{
  "hop_length": 160,
  "win_length": 400,
  "encoder_rnn_width": 96,
  "encoder_rnn": "gru",
  "decoder_mlp_ratio": 2,
  "decoder_inner_norm": false,
  "decoder_drop_path": 0.05,
  "decoder_kv_group_size": 2,
  "nesterov": false,
  "max_grad_norm": 0.5,
  "batch_size": 64,
  "lr_schedule": "step",
  "warmup_steps": 30
}
Rows from block 3 of the text decoder of a small encoder-decoder audio transcriber, named by matrix and row number. Rows with one number belong to one neuron. Each number is 128 + 32 x the weight over its row's rms, rounded and kept within 0 to 255. All counts start at 0. Numbers have three digits each.
Before each neuron's rows are labels from the 100 texts, of 14976, where the neuron reaches its highest value: "tokens" is the input token at the peak. Only what is clearly more common there than usual is listed. The data: read English sentences (LibriTTS-R). In brackets: how many of the 100.
# fc1: MLP up (decoder.blocks.3.mlp.fc1.weight, 256x128), inputs 0-127
# fc2: MLP down (decoder.blocks.3.mlp.fc2.weight, 128x256, transposed), outputs 0-127

tokens: "n" (49); "l" (49)
fc1.92:084156101118126162129113173210154135126107152138108115129142149142074151133118128115165136147141137186075078117131203139150205120144143165130105137127124127127207086102100188077203133149132149068101156153110120139120176116144081116055160111141146130147168131069124109116115104170112191102084131135066081122120114154175155059112095138104122170105121141115125105156089092081124139074139
fc2.92:198155091074156104126155138165136142113073128113136120129180126178113146029153120101174148081163115112126143125164160115130198159127185150121138107101125173105161068090128092182114148107129066138138139130136121109109151095101048130111159104115146089134158142144119119152140140176141102145149124135107111110050137138176082132201092100136115153112057158104168079127147101108123191080147

tokens: "b" (100)
fc1.62:123138119113129132128116192105200104117130167122098170133113166071119112129141089175149144160113138167149144149170102066099106094139146199104166094086126087128162064163156067105076131110133122135114076178157174122172185177125114134099125069189076050125140091154124152192145146162162162114129097121107113125101166164118152098084147153124111159151170109144125101092164170106143092111153
fc2.62:089181113142096169171135131098115167144171123113129150126129126135158177127161110132091128121121129122070145185170136195163135118101076134118140154136105104119141154110085152176097144124136087124096134128067215133122175122102138128101145112169174135114068106147137169143123136110104180123084096065089084107057072112107121179159163125102088051157060179148157112170110129139190103155113

tokens: "n" (76); "m" (23)
fc1.21:156154094156050156131158089078147149098165169171094142122153138115151079090123143144050143168136127138123166149140122175110176102177176091164105168145127096138128108151125142110129095090186140092203133025164172158080173149103132128123128105120153159150094136079126108112136095195161082119148145046127150112075116175111126099129130135090104114111077097139117150120121136128129156084101
fc2.21:093127082087122145158110064107113074184106110177138160166135060151087108167129166078122114085129124196108080188189172140140097085135135134108125124060182112086092125153157133087145158095127115176110086102152164089152146161107119180152211095178140080110095147184170093103112124177128096134175144162136136102144155125106129085143155136137140131103118086149105101147156128106128114088156

tokens: "b" (52); "l" (48)
fc1.234:154131123139105146161173112081146081159109133115136132153165197083138063146134089107132097214128129163181143127108100172083135079126091168134119104080087109101155130152081094136150123112121158123099083060129144128197155118106113134085185112182134136125200103080124148141095114131092143174183108111144146129148157168185152173153094110117115073063165090184097108129088138127122122113148
fc2.234:173173152085116097095165132116105125142210168087170130156109133123178145159111101164147136166083171095136143140184177100073121125163097122080117141150069165224084096128092136142120149135157171164107096087151168096088136125088084161133081153163105112098093121078112066115171133126085139161121117108139144132127164110186167114121093088138114117164136144174123100194110120128070095130124

tokens: "b" (53); "w" (47)
fc1.226:136157100197130139117107102084146095152125137060183117119123161110124138146126115138137097100146187156182183155141113203161119117126123181103116162137099127173152149124127156156114127110083191130084074134152219127141119148128105148103151109059090067095093157164103128087088145161110112097126157130172134114093148145182114120137079122075100118159144155097113128122044071092127120200119
fc2.226:124122111090146151162115168088129108143136088098157079059127076161123116144111181153168132148117117161150167122163187093179228110112159134096150130135082126105112156080141192126067148143162128077069231107171105093095132063122134141102125097136108160126147127108133184108148082119075180143120096140119113116149135137150159076121091105109069161153125167127163115114148105165108112125133

tokens: "n" (100)
fc1.158:104097146159096124112087192127096091144136158140112091102074190107186145155149149156104095102120143144132186121101117135142131116147153102063151142168059148074140104208165167146118102103177127102151112109159128117132135188081177104127146130150155126147111052075156052170162134128170103118131098123117144115119076163192063069146130147130119130179120133141096165126126160170116118085095
fc2.158:075132164129117162052138113172093131131091112136109132105146155164144151071122126121064168119147115156140127139166121118154086100143070160142070167066078087092132155128151123106102168141177132183199120063116130165136151228092178084149130135140189123125120127073141103142118133134114100104168141147155144142108135107148171086165109146078109097124153152123096180140163143148131078075078

tokens: "r" (89)
fc1.67:223154177124143149161108158104150132116109141117113161096090148151090102120159125157144177143103092164105139151084149139118116095152060149100162107179087110145140059153141122161174122106155118103134056168101164109130143120077066113138147081072077162102118158157109202145090119157103137089154081120102157162136180190138162060117098152121136177129103102170118126116109091102096164101146
fc2.67:097134135154124094153128103144164119117165121109150145144061087127174136093187176126100052095118119137127115200128167146145101131080149110184078183140182098171175086079147212146117155091171109162138124108179156101129082144089116083155160144094140054118132135109126151134148092209059123123140128114098121185098128107098157119133130129148140106146132182091131138098094081102121121149158

tokens: "r" (93)
fc1.84:104160127121136180146080100105169148132082090114183097108157095109152142121162050126100084073100154071153163103133108146096117143118106132121144132143146201171140158117117148059119075167133134132161190192126135140149156107160197150125061104109132211132113141160104139120109125147140119116077130159174135174131170099143115175052136080141108104076138134091130139148137136119059093129091
fc2.84:079163076141126164120111107103091101140181103186130177112130089133157130085119206128135103093147127146079114098088133136087188180179110147157062111168127157087144132107110138081112151164126070100163126106115134179101114135138070129210162140093118114189080082111124153138056137143126123157094152145124132134119163112146163116108153134105162143076108103115099179190187102096140127097170

tokens: "b" (100)
fc1.66:181107121112113095150065143081122151166131133175104132134074070147139128130102115173172255141148107117132124106147069115126122150134121201109060142084103152122092130123165149157149146068132150149101065182138138105123160121112130159075149091197089166168133087126070142104103148171136118146127114122143107053137115157145114160152111080153132118129133148134065139123160164117150128167097
fc2.66:112168114073053152109131112099141152147170072140120140079139159122159103167122163147119074129127126162133078148148174136069110184125086148128133158133156132103143135105152152054137140146123128117098116123137169111116132093141080103166179124173168124125171166150156135171113056144098150169093187125062150078061097178118106105079150107089142090161085120142153063182103167169153101133115