A small encoder-decoder audio transcriber, trained from scratch: encoder norm layernorm, decoder activation gelu.
Rows from block 4 of the audio encoder, named by matrix and row number. Each number is 50 + 12 x the weight over its row's rms, rounded and kept within 0 to 99. All counts start at 0. After the name is the row's rms in percent of the matrix's.
# weight_hh_l0: GRU recurrent weights (gates r, z, n stacked) (encoder.rnn.1.rnn.weight_hh_l0, 288x96), inputs 0-95
weight_hh_l0.6 101:35 43 49 40 61 55 79 53 38 57 38 44 52 51 46 47 24 54 47 50 54 48 53 49 57 48 81 54 48 63 59 39 58 47 47 55 64 40 47 46 32 70 48 51 35 45 63 42 48 51 41 46 56 54 48 64 53 51 65 31 57 50 64 24 60 59 63 35 37 59 38 39 47 44 50 57 29 61 55 32 37 45 57 78 77 61 67 48 64 64 80 49 55 22 51 61
weight_hh_l0.7 101:50 57 54 63 55 51 43 25 47 31 43 48 45 40 36 51 56 45 45 57 57 81 43 42 37 81 45 47 56 41 50 56 52 24 46 38 46 39 68 47 65 65 41 46 47 55 42 52 61 57 68 42 43 57 63 33 51 45 43 42 51 59 36 29 51 28 41 46 33 34 62 63 68 53 38 60 63 44 60 41 71 67 55 48 43 51 63 54 82 67 45 66 64 38 56 65
weight_hh_l0.8 101:53 53 53 33 47 68 43 69 73 43 58 45 60 60 46 65 45 53 59 66 61 37 46 65 58 43 42 57 71 57 54 56 45 27 36 52 41 54 53 43 52 22 45 44 36 55 43 60 35 65 60 36 54 45 66 45 60 54 27 35 60 63 46 37 52 52 61 48 49 35 47 33 45 56 72 50 49 29 47 43 58 69 28 71 47 13 50 66 43 62 62 63 63 61 48 52
weight_hh_l0.9 101:61 68 56 31 51 42 63 46 78 72 36 52 57 61 54 54 43 56 38 65 56 55 38 59 64 68 75 68 37 44 55 56 67 63 58 43 47 59 40 43 46 49 36 59 35 67 57 46 50 50 50 50 57 54 43 46 45 53 56 49 57 67 61 40 41 52 44 62 56 56 26 48 56 21 63 57 57 52 29 49 51 61 27 65 30 41 44 54 43 25 47 26 41 20 44 55
weight_hh_l0.10 099:38 46 60 55 70 40 57 69 52 59 86 54 51 44 38 77 45 42 40 43 32 23 46 59 55 34 46 64 46 52 44 50 45 69 56 47 43 17 65 34 35 46 49 37 51 55 51 35 33 42 80 42 37 46 35 49 36 42 43 54 34 44 60 57 56 39 57 40 62 49 44 43 47 29 48 50 56 28 52 41 51 63 51 53 35 59 48 28 47 48 46 57 58 46 31 48
weight_hh_l0.11 099:55 76 47 42 61 42 33 56 45 50 41 45 47 76 68 56 31 37 48 57 51 65 45 66 53 44 50 59 60 45 53 28 50 50 26 38 47 42 50 49 45 52 39 40 55 51 53 33 68 61 58 42 38 57 54 46 60 35 44 80 59 48 63 38 40 66 30 26 47 65 37 43 49 49 54 49 31 41 35 70 51 65 55 45 52 53 54 10 67 55 60 37 40 61 50 40
weight_hh_l0.12 100:60 59 34 52 46 57 54 34 61 73 36 58 64 59 53 58 51 35 51 63 47 30 68 33 61 77 28 60 47 71 40 34 61 48 19 49 41 55 45 55 41 40 68 52 39 48 58 34 48 48 42 50 58 49 47 44 44 38 50 61 59 35 48 33 64 33 68 34 32 56 35 43 46 51 68 50 18 56 53 33 58 58 50 38 68 53 38 57 66 39 40 58 54 47 43 57
weight_hh_l0.13 098:56 53 34 65 55 44 52 33 51 49 76 52 45 62 54 58 36 43 26 30 74 35 51 55 57 52 55 58 64 37 52 41 56 44 45 33 62 53 54 48 48 49 58 60 36 43 59 45 44 69 59 57 77 63 46 59 50 36 38 30 59 56 61 65 38 65 52 59 16 39 28 38 62 45 47 55 71 77 45 65 57 61 46 67 60 53 44 42 48 36 54 49 75 50 53 54
weight_hh_l0.14 107:35 57 50 55 47 40 68 75 21 35 51 52 49 54 64 59 49 46 49 57 46 37 57 55 27 56 51 55 65 42 56 51 43 49 34 69 68 65 54 62 67 77 61 23 48 35 44 30 50 45 54 52 49 64 48 56 41 44 49 37 48 67 41 46 36 55 56 41 50 47 31 52 51 74 78 35 33 37 26 38 56 52 70 56 48 43 60 46 55 61 36 35 52 36 37 51
weight_hh_l0.15 091:61 49 45 49 58 58 72 55 45 56 45 61 65 53 56 44 32 62 72 52 26 68 59 60 75 54 53 54 48 82 41 48 46 45 66 57 31 49 39 61 63 61 55 64 60 56 55 79 35 30 41 40 53 50 33 58 62 57 39 46 44 63 48 47 66 51 49 54 53 40 49 41 54 73 55 39 37 51 30 50 36 46 81 68 38 54 42 63 71 45 53 36 53 60 58 57
weight_hh_l0.16 095:64 35 43 41 32 50 54 61 42 64 56 50 33 36 65 24 36 49 50 47 30 69 50 34 30 54 36 58 40 31 51 38 43 72 46 64 22 42 44 52 47 58 68 56 50 59 49 39 55 49 47 35 64 65 61 49 50 41 53 46 51 56 59 43 40 58 39 62 74 48 25 50 58 42 61 28 39 75 54 61 65 41 53 75 41 63 42 41 45 54 53 66 53 67 54 47
weight_hh_l0.17 103:64 36 39 37 55 28 47 60 60 51 50 53 72 54 41 75 64 67 52 47 53 61 47 58 49 60 43 35 39 37 40 62 28 56 46 37 55 58 56 64 64 44 52 40 46 57 46 64 40 53 48 58 61 41 38 56 44 66 82 52 42 44 49 37 58 60 51 58 46 66 54 29 67 44 53 65 73 61 64 42 50 29 37 41 42 26 52 18 54 51 58 70 64 65 41 38
weight_hh_l0.18 106:71 71 62 52 44 30 39 61 35 60 58 36 50 39 51 71 69 59 23 47 58 62 45 34 46 40 62 37 42 52 57 46 59 69 55 49 40 43 37 49 86 52 55 35 51 44 59 42 51 63 48 53 34 27 56 38 48 62 34 60 37 51 42 35 32 46 59 27 29 59 35 56 38 27 49 52 53 51 72 51 41 52 39 63 57 51 35 62 52 33 45 55 51 48 54 47
weight_hh_l0.19 103:57 48 46 31 60 48 42 59 52 41 51 42 38 37 51 59 54 44 41 69 27 44 48 60 47 69 40 54 52 55 22 38 49 51 37 57 70 63 42 63 53 58 51 75 32 59 45 40 76 57 77 60 52 55 33 72 48 54 39 50 44 54 55 55 62 42 62 37 51 56 59 76 49 46 48 62 54 38 48 21 46 53 82 60 50 57 22 56 47 38 50 53 34 44 59 55
weight_hh_l0.20 105:57 45 56 41 34 46 42 51 48 31 50 34 55 58 48 59 58 64 28 47 07 75 54 41 53 39 43 58 48 29 63 44 58 57 76 62 57 52 51 37 62 47 68 46 48 60 58 56 54 43 51 49 42 64 45 46 46 47 77 52 46 78 36 52 45 51 43 48 30 25 42 50 56 31 46 43 65 42 25 57 58 58 41 33 54 44 49 29 59 45 36 50 53 57 44 69
weight_hh_l0.21 094:53 76 68 27 61 41 62 47 40 30 44 60 46 63 66 38 51 37 52 55 57 39 52 45 28 53 28 51 45 55 49 55 54 47 62 43 52 64 41 41 38 68 70 63 40 41 43 64 55 56 43 69 51 67 31 50 53 29 59 52 58 53 44 37 67 40 69 63 65 52 42 54 61 62 67 37 48 77 36 53 50 37 65 58 60 51 47 54 18 41 56 42 61 67 61 60
weight_hh_l0.22 103:54 46 60 45 59 80 47 51 47 66 57 51 50 52 53 42 54 57 66 28 48 62 66 66 43 37 46 61 54 43 40 61 28 45 59 52 29 60 20 30 49 43 54 32 44 58 61 62 53 45 52 43 43 51 33 39 65 59 56 52 49 51 54 64 75 63 45 38 47 64 50 54 35 61 35 42 54 22 55 50 70 62 47 32 51 57 51 49 18 37 49 50 48 37 75 70
weight_hh_l0.23 115:38 54 42 46 64 40 58 55 55 56 61 50 43 47 61 61 47 58 48 40 68 80 27 45 61 45 44 27 51 45 56 58 54 51 40 57 64 42 50 44 46 55 60 46 37 49 33 55 39 53 52 48 47 38 53 41 41 37 57 62 83 56 57 45 59 73 64 36 39 13 70 51 54 55 47 62 29 66 43 33 51 61 57 47 75 40 45 58 58 36 16 46 49 53 65 50
weight_hh_l0.24 090:41 42 44 53 52 43 32 53 30 44 62 39 38 65 57 43 48 48 21 44 50 62 52 53 61 66 43 57 18 49 41 63 69 37 43 51 44 63 39 47 53 35 43 55 60 58 61 52 24 69 76 55 36 45 75 63 52 75 55 57 51 52 65 68 47 62 45 56 53 34 54 55 55 39 60 58 61 49 52 30 70 37 66 38 51 63 50 46 63 60 31 31 65 46 47 49
weight_hh_l0.25 109:66 65 21 57 57 41 56 65 34 46 46 54 68 45 50 63 51 39 42 52 64 33 52 43 37 50 61 57 49 60 54 50 72 36 52 82 43 51 42 45 46 46 48 46 37 38 75 50 55 44 63 44 34 37 68 57 50 48 63 48 51 69 42 33 32 59 41 45 61 25 50 51 36 42 28 34 46 51 62 28 37 59 43 52 54 63 51 40 25 38 60 74 49 33 42 41
weight_hh_l0.26 109:29 48 41 48 42 53 64 46 43 41 56 40 47 56 43 63 39 50 73 37 38 34 46 28 52 63 47 47 67 60 61 45 52 53 50 71 27 68 21 34 72 65 50 69 67 53 26 37 25 46 59 34 60 41 42 39 37 34 58 65 33 60 68 31 46 47 42 46 44 36 40 38 59 50 49 44 71 44 53 64 56 67 55 57 44 58 47 45 52 62 63 38 45 49 51 52
weight_hh_l0.27 102:51 51 39 42 60 28 44 56 31 41 48 47 51 78 53 38 42 62 40 33 50 52 41 48 50 51 23 42 50 61 38 43 26 33 53 45 22 43 31 60 33 68 50 38 38 43 58 40 38 42 55 38 34 43 35 45 58 45 30 36 59 58 51 37 59 38 63 63 40 62 67 64 44 54 43 33 49 52 46 50 56 49 78 59 27 45 62 55 58 49 39 79 39 40 53 51
weight_hh_l0.28 098:72 49 64 56 36 34 46 44 41 38 59 59 39 53 39 14 53 67 50 44 53 59 52 65 47 63 46 53 85 41 46 49 46 59 57 57 42 52 55 83 45 30 52 57 45 43 34 45 36 28 50 45 47 41 48 47 39 59 44 47 83 38 41 39 67 30 46 62 35 29 69 41 49 43 55 66 50 36 50 36 37 43 54 44 44 49 62 39 55 58 68 41 49 43 47 42
weight_hh_l0.29 104:67 39 53 66 43 54 40 41 51 44 51 23 42 51 60 51 45 62 44 66 56 53 52 26 41 72 47 64 65 44 39 52 58 37 48 35 46 39 44 51 55 37 77 49 47 60 54 46 24 74 61 36 35 55 40 57 46 50 69 63 46 66 62 50 47 42 33 55 50 42 31 62 51 39 37 62 49 38 48 21 63 44 34 69 25 51 36 27 56 52 33 39 54 52 46 50
weight_hh_l0.30 109:49 36 71 51 22 30 59 35 72 44 47 52 76 52 51 45 55 46 55 58 45 38 53 74 30 49 31 30 38 67 36 45 62 36 50 42 61 40 37 59 66 65 47 68 40 43 59 63 38 61 41 37 42 49 49 57 43 38 52 47 58 59 60 66 63 46 35 64 35 55 44 54 39 39 69 52 49 37 49 47 42 66 43 40 55 55 61 44 20 63 42 46 52 49 79 58
weight_hh_l0.31 098:50 44 67 32 57 76 60 50 44 33 60 55 50 44 47 55 42 48 53 61 48 46 50 33 63 63 35 32 57 59 58 46 60 65 40 46 61 48 72 39 42 45 31 36 51 61 78 44 60 56 55 28 49 28 62 46 56 32 58 41 48 56 33 47 42 55 52 52 40 61 50 49 46 51 54 51 54 47 51 17 41 43 74 41 48 59 48 15 26 64 37 58 43 33 65 56
weight_hh_l0.32 100:51 55 36 34 29 57 56 49 44 39 42 38 47 75 61 47 56 54 60 35 46 51 37 54 52 42 55 51 54 30 78 52 73 44 62 60 46 42 61 38 51 74 54 49 54 44 41 40 35 47 48 56 55 47 45 31 42 26 39 37 38 42 56 75 57 40 66 32 68 47 37 59 61 64 58 57 24 70 55 53 50 45 54 42 63 75 38 23 45 52 47 46 67 46 66 41
weight_hh_l0.33 098:55 35 46 56 48 70 54 54 63 64 60 41 57 53 61 42 43 50 50 35 52 36 55 46 40 54 46 40 57 23 57 74 44 59 50 56 35 47 52 50 58 51 41 49 61 53 53 56 65 31 70 61 60 64 28 69 63 30 15 48 39 57 52 56 58 43 58 63 67 43 28 51 40 50 63 56 50 45 37 33 60 69 38 29 54 58 57 22 73 59 51 33 63 44 54 37
weight_hh_l0.34 108:62 48 61 73 57 42 55 31 53 36 65 49 32 54 56 33 62 53 75 69 53 58 38 44 63 31 55 43 55 47 27 57 46 41 27 50 60 55 53 61 37 56 48 54 65 51 42 45 33 56 74 48 34 31 34 47 37 46 39 53 42 56 51 59 60 41 57 28 53 59 42 44 60 59 60 44 44 43 55 60 42 50 33 39 56 38 75 62 42 50 32 61 86 37 65 48
weight_hh_l0.35 097:45 42 50 53 46 64 26 33 57 58 37 55 39 50 16 47 48 43 54 46 43 67 13 63 73 32 61 60 47 51 61 46 47 48 27 59 48 46 47 43 49 55 62 30 52 26 45 68 34 55 57 57 56 30 58 41 52 44 45 45 41 61 32 40 55 68 67 72 62 51 59 48 45 42 54 32 30 49 39 46 36 48 56 59 34 62 39 61 43 43 35 48 59 54 69 49
weight_hh_l0.36 114:66 52 71 38 40 39 64 52 36 49 54 53 50 63 67 37 47 15 34 44 40 48 57 56 49 51 41 53 39 49 42 38 63 60 68 56 68 49 46 61 46 58 41 51 51 60 57 44 26 62 62 48 57 68 43 54 60 35 49 62 47 60 27 40 12 61 60 36 47 61 62 47 54 42 17 32 47 40 38 43 60 53 54 64 55 57 55 61 68 54 71 56 53 54 34 51
weight_hh_l0.37 104:38 59 54 36 48 35 24 43 70 52 46 64 37 61 60 51 41 51 47 63 61 37 86 49 57 63 50 58 74 69 48 48 75 57 71 71 48 42 39 56 38 44 61 47 63 41 49 29 43 37 32 52 71 40 55 49 38 63 54 60 59 41 36 57 54 47 56 46 33 58 47 47 74 43 58 41 44 44 69 39 52 45 39 43 69 58 46 53 49 61 43 32 41 35 56 30
weight_hh_l0.38 090:40 43 55 70 49 38 49 49 33 49 44 50 52 72 61 64 69 68 42 54 51 38 54 64 29 62 65 42 59 37 60 40 49 67 87 65 56 64 37 61 64 29 35 57 30 40 49 49 62 57 53 64 45 52 55 53 54 41 47 50 69 39 37 60 36 50 57 55 66 53 55 44 54 42 64 67 47 25 34 56 48 47 33 46 57 65 47 61 54 38 48 73 52 36 49 76
weight_hh_l0.39 106:56 54 65 44 61 43 41 21 44 57 50 38 64 80 58 36 28 55 36 60 50 53 49 50 56 60 46 35 66 44 41 60 54 56 53 61 59 68 46 57 79 67 45 49 63 27 36 45 56 64 39 40 66 44 48 39 77 41 63 39 47 61 36 58 78 60 45 43 71 44 44 54 58 47 71 40 57 39 47 28 44 58 58 69 71 56 57 49 57 44 47 54 36 55 49 48