config = dict(
    model='encoder-decoder audio transcriber',
    dataset='read English sentences (LibriTTS-R)',
    train_examples=15625,
    time_shift_ms=50,
    n_mels=80,
    hop_length=160,
    input='mfcc',
    spec_augment=False,
    win_length=400,
    tokenizer='char',
    vocab_size=32,
    encoder_arch='crnn',
    encoder_norm='layernorm',
    encoder_activation='silu',
    encoder_depths=[1, 1, 1],
    encoder_kernel_size=3,
    encoder_stem='single',
    encoder_widths=[192, 288, 432],
    encoder_rnn_width=96,
    encoder_rnn='gru',
    encoder_bidirectional=True,
    encoder_rnn_residual=True,
    encoder_rnn_layers=6,
    fusion='prefix',
    decoder_width=128,
    decoder_layers=8,
    decoder_norm='layernorm',
    decoder_norm_position='pre',
    decoder_activation='gelu',
    decoder_mlp_ratio=2,
    decoder_head_dim=16,
    decoder_fused_qkv=False,
    decoder_bias='none',
    decoder_qk_norm=True,
    decoder_parallel_block=False,
    decoder_inner_norm=False,
    decoder_drop_path=0.05,
    decoder_kv_group_size=2,
    decoder_positions='rope',
    decoder_prefix_bidirectional=True,
    decoder_connector='mlp',
    decoder_tie_embeddings=False,
    residual_init='none',
    optimizer='muon',
    muon_scale='original',
    learning_rate=0.038,
    momentum=0.95,
    nesterov=False,
    orthogonalizer='polar_express',
    adamw_lr_other_params=0.0029,
    max_grad_norm=0.5,
    max_steps=600,
    batch_size=64,
    epochs=2.5,
    lr_schedule='step',
    warmup_steps=30,
    weight_decay=0.3,
    adamw_weight_decay_other_params=0.05,
)
Rows from block 2 of the audio encoder of a small encoder-decoder audio transcriber, named by matrix and row number. Each number is 128 + 32 x the weight over its row's rms, rounded and kept within 0 to 255. All counts start at 0.
After each channel's rows are labels from the 100 clips, of 14976, where the channel reaches its highest value: "responds to" is what is common among them. Only what is clearly more common there than usual is listed. The data: read English sentences (LibriTTS-R).
# conv: width-3 conv (encoder.blocks.2.conv.weight, 432x288x3, each kernel summed), inputs 96-191

conv.338 [182 144 134 173 100 122 130 167  50 204 169  83  89  80 109 156 136 198 132 110 124 106 120 144 158 113 108  78 133 143 134  77 138 130 140 161 104  99 149  78 134 123 168 154 139 182  79  90  80  96 124 117 158 132 146  95 130 159 134 122  89  76 103 139 152 166 161 114 155 111  95  98 151 129 104 126 110 155 182  95 104 131 150  91 177 178 153 101 176 109 145 115 146 162 111 115]
responds to: voice: female

conv.146 [ 94  74 181 120 116 149 102 136 138 135 125 129 132 114 144 137 144 141 129 155 147 143 176 141  96  87 203 110 123  95 230 119 168 129 131 133  80 143 204 200 115 111 157 130 118 133 176 148 149 140 177  74 113 118 151 165 145 127 169 139 123 133 163 149 154 166 121 197 178 169 157 104 153 166 153 129 140 132  95 194 131 113  78 108 134 136 120 152  99 115 107 135  83 104 162  91]
responds to: voice: male

conv.411 [118 178 110 143 146 142 106 129 160 103 134 101 119  96  91 127 135  63  68 104 131  89  46  89 112 153  99  97 146 113 194  87 105 124  91 148 101 134 173 194 120 150 144 123  80  95 157 110 165 143 165 141  92  79 152 117 126 102 157  98  98  84  96 102 155 156 115 115 143 103 120 138 254 111 148 101 120  97 152  98 100 140  83 146 164  91 116  98 106 160 112  98 191  98 150 135]
responds to: voice: male

conv.394 [101 101 132  84 104 176 173 166 108 121 123  79 166 103 101 132 135  93  82 108  84 137 150 174 143 132 155 124 125  98 149 140 168 118 148 113 117 121 158 125 127 177 123 159 174 179 103 169  70 131 171 192 102 125 125  75 151  88 143 139  94 104  90  79 102  91 204  88 135 109 144  92  90 122 142 114 121 144 130 116 118 145 124 119  55 146 123 171 122 150  98 105 130 121 122 143]
responds to: voice: female

conv.387 [128 191 149 151 131  85 116 126 128  90  88 146 114 201 102 138 142 101 135  99 103 157 116 146 130 133 112 102 102  96 167 148 139 122 141 147 107 114 135 107 181 114  77 186 111 179 147 101 164  92  80 117 187  88 163 114 177  77 118 172 115 194 100 124 174  96  40 151 130 103 119 152 106 134 141 155 121 136 172 149 153 214 138  81 117 123 165 156 135 142  99  91 135 115 183 137]
responds to: voice: male

conv.245 [115  82 141 165 155  90 126 157 115  69  70 158 118 103 110 168 136  62 190 123 136 165 131 110 151 175 158  98 138  98  98 158 127 135 153 113 155  98 104 135  86 126 167 128 163 107 114 143 123 113 102 126 122 168 138  89 141 159 108  87 200  94  83  75  76 140  98 145  95 132 185  71 171 155 113 167 160 128 167 178 192 109 122 191 138  93 119 201 132 170 125 143  72 126 121  79]
responds to: voice: male

conv.325 [177 126 105 121 146 119 119 178 109  96  82 194 140 192 119  80 168 139  81 157 125 121 149 143  82 118 116 146  88 149  85 156 136 117 135 212 154 106 107 141  92 154  89 130 148 112 176  83  90 119 158 135 120 147  80  94 102 108 148 135 116 139 162 140  99 114 120 139 133 137 131 141 134 110 118  75 130 139 133 143 119 154 143 121  84 162 152 178 109 162 156 137  76 160  76 180]
responds to: voice: female

conv.427 [144 131 153  93 154 106 207 129 108 134 100 148 112 150 161 158  80 138  49  75  98 141 151 106 180 139  88 119 138 108 109 160 162 129 140 103 148 119 107 130 118 119 134  90 152 104 245 138  55 133 123  88  76  85 168 141  92 124 133 203 133 147 117 112  81 177  59 104 157 167  84 143 178 120 123 125 138 144  88 108 172  92 132  99 124 114 124 162 103 220 102 192 153 123 125  78]
responds to: voice: male

conv.42 [100 137 141 119 178 115 123 150 114 115 116 153 151 163 175 133 131 134 149 121 123 165 103 171  97 105 128 118  62  95 132 112 159  86 119  65 107 158 127 191 140 172  86 148 154 145 163 173 129 165 158 138 116 117 112  78 140 118 107 162 134  97 101 155 166 104  61 115 156 129 143 127 161 114 124 101 154 146 183 139 136 144 162 167 154  40  48 176 103 152 117 183 182 165 120 173]
responds to: voice: female

conv.25 [ 96  86 182 119 124  92 120 111 190 201 121 140 107 115 178 154  58  84  71 196 129 141 125 163 131 105  99 101  78 128 113  60 137 180 157  86 203 129 131 123 162 123  99  87 132 189 137  75 124 128 107 129 154 119 115 109 107 105 108 117 134 155 102 132  94  73  44  69 193 177 179 142 125 135 120 145  69  76 140 155 132 138 131 120  99 150 163 143 139 145 104 121 112 128 102  99]
responds to: voice: male

conv.234 [143 110 168 147 162 159  66 147 138 126  94 157 106 128 146 103 164 136 189  98 161 130  98 108 117 112  68 108 142 119 123  74 121  77 150 136 137  85 140 107  76 110 167 137 140  80 137 106 152 103 121 181  72  80 124  99 144 121 129 120 144 116 144  89  99 105  96 102 143 144 129 230  70 116 107 114  77 133 152 164 127 120 123 101 124 121 171 117 187  58  47 182  78 158 143 156]
responds to: voice: male; the word "in"

conv.67 [146  89  80 139  40 133 159  79 153 125  80 133 127 107 125 159 126 102 145  81 142 124  83 132 159 132 148 143  77 133 140  94 158 125  88  96 185  82 144  94 105  96 164 146 169  97 100  82 120 170 179 157  98  99 109  59  90 162 137  72  94 158 175 148 167 120  73 115  99 128 146 137 161 114 115 109 158 167 106 122 118  95 117 103  91 142 108 142  99 153  86 106 100 104 127 143]
responds to: voice: female

conv.192 [107 159 149 103 175 117 131  91 141  72 127 102 150 114 137 103  79 116 123 165 118 140 102 147 174  98  99  95  99 125 146  88 137 158 126 113 157  93 128 121 155  78  96 106 156  89 105 143 186 194 104 100 106 112  95 155 154 130  89 153 141 137 108 109 146 147 154 173 137 133 120 151 138 157 144 103 138 135  61 129 164  86 145 182 185  96 148 148 182  83 143 129 146 135  86 133]
responds to: voice: male

conv.20 [150 100  56 147 128 136 144 136 141 150 155 114 151 171  98 153 175 163 154 130 104 132 170 149 149 149 122 152 188 147 112 214 151 159 102 127 226 134 189 155 120 138 111  99 151  87  86 107 109 152 150 143 126 186  98 106 137  91 168 132 132 192 185 111 119 112 146 115 111 147 143  92 182 153 110 136  89 138 121 182 143  91 109  92 149 124 200 175  91  83 112 194 124 131 117 174]
responds to: voice: male

conv.313 [155 117 127 143 145  98 111  95 114 177 115 143 178 168 102  97 175 101 166 124 130 114  97 136  76  96 103 128 128 138 108 102 119  96 140  97 109 138  52  37 120 125  90 125 113 146 133 156 128 144  87 126 116 144  96 118 141 153 112 155  94 130 125 166 141 129 150  43  93 162 114  74 124 142 156 159 176 144  62  83 141  83 179  77 136 141 115 164  88  93 176 139 128  84 151  97]
responds to: voice: female

conv.329 [160 100 178 126 134 168 141 170 173  95 122 159 154  92 168 108 156 114 180 172 126 170 122  95 122 155 143 112 113  38  31 162 113 128 123 171 106 118 149  98 124 140 131 143 142 136  66  71 197 121 108 136  38 143 105 108 118 102 148 137  97 140 100 187 136 175 153 159 156 132  82 192 113 102 117 116 114  84 137 136 123 148  97 141 165  99  91 107 145  99 171 137 158 105 171 130]
responds to: voice: male

conv.127 [137 121  69 110 116 136 139  89 146  86  84 102 180 152 159 193 121 138 140 143 133  94 127  60 137  90 115 117 140 100 187 103 122 105 139 113 137 105 146  82 128 168 131 138 108 101 167 110 192 121 184 165 156 118 209  71 126 163 158 136 137 116  83 122 158 142 127  86  98 134 182 116 158 123 121 161 111 138 116 102 160 128 127  69 105 139 124 159 123 119 110  68 157 101 109 169]
responds to: voice: male

conv.71 [164  92 139 148 120 118  79  86 112 131 133 131 143  78 132 185  98 150 129 109 165 119  83 133 115  87 164 137 113 125 157  70 179 137 124 125 118 103 110 118 115  93 146  88 127 100 170 128 119  97 153 163 153 163  69 204  81  89 161 144 144 134 159 135 147 177 126 134 125 120 142 147 173 107 145 106 115 181 136 130 172 206 132 108  59 139 120  93  74 155 155 179 154  94 145 128]
responds to: voice: male

conv.159 [123 120 103 203 221 134 136 166  90 128 114 114 111 146 119 153 100 100 128 117 130 115 114 116 132  85 140  72 115  52 140 162  82  85 156 174 125 137 114 161 168 191  55 122 122  55 157 124 139 111 145 103 147 127 125 192 149 127 131  91 134  87 124 135 136 116 121 139 157 154  74  59 155 113  84 127  94 106 130 137 144 122 123 151  91 160 103  94  83 106  92 121 194  87 177 167]
responds to: voice: female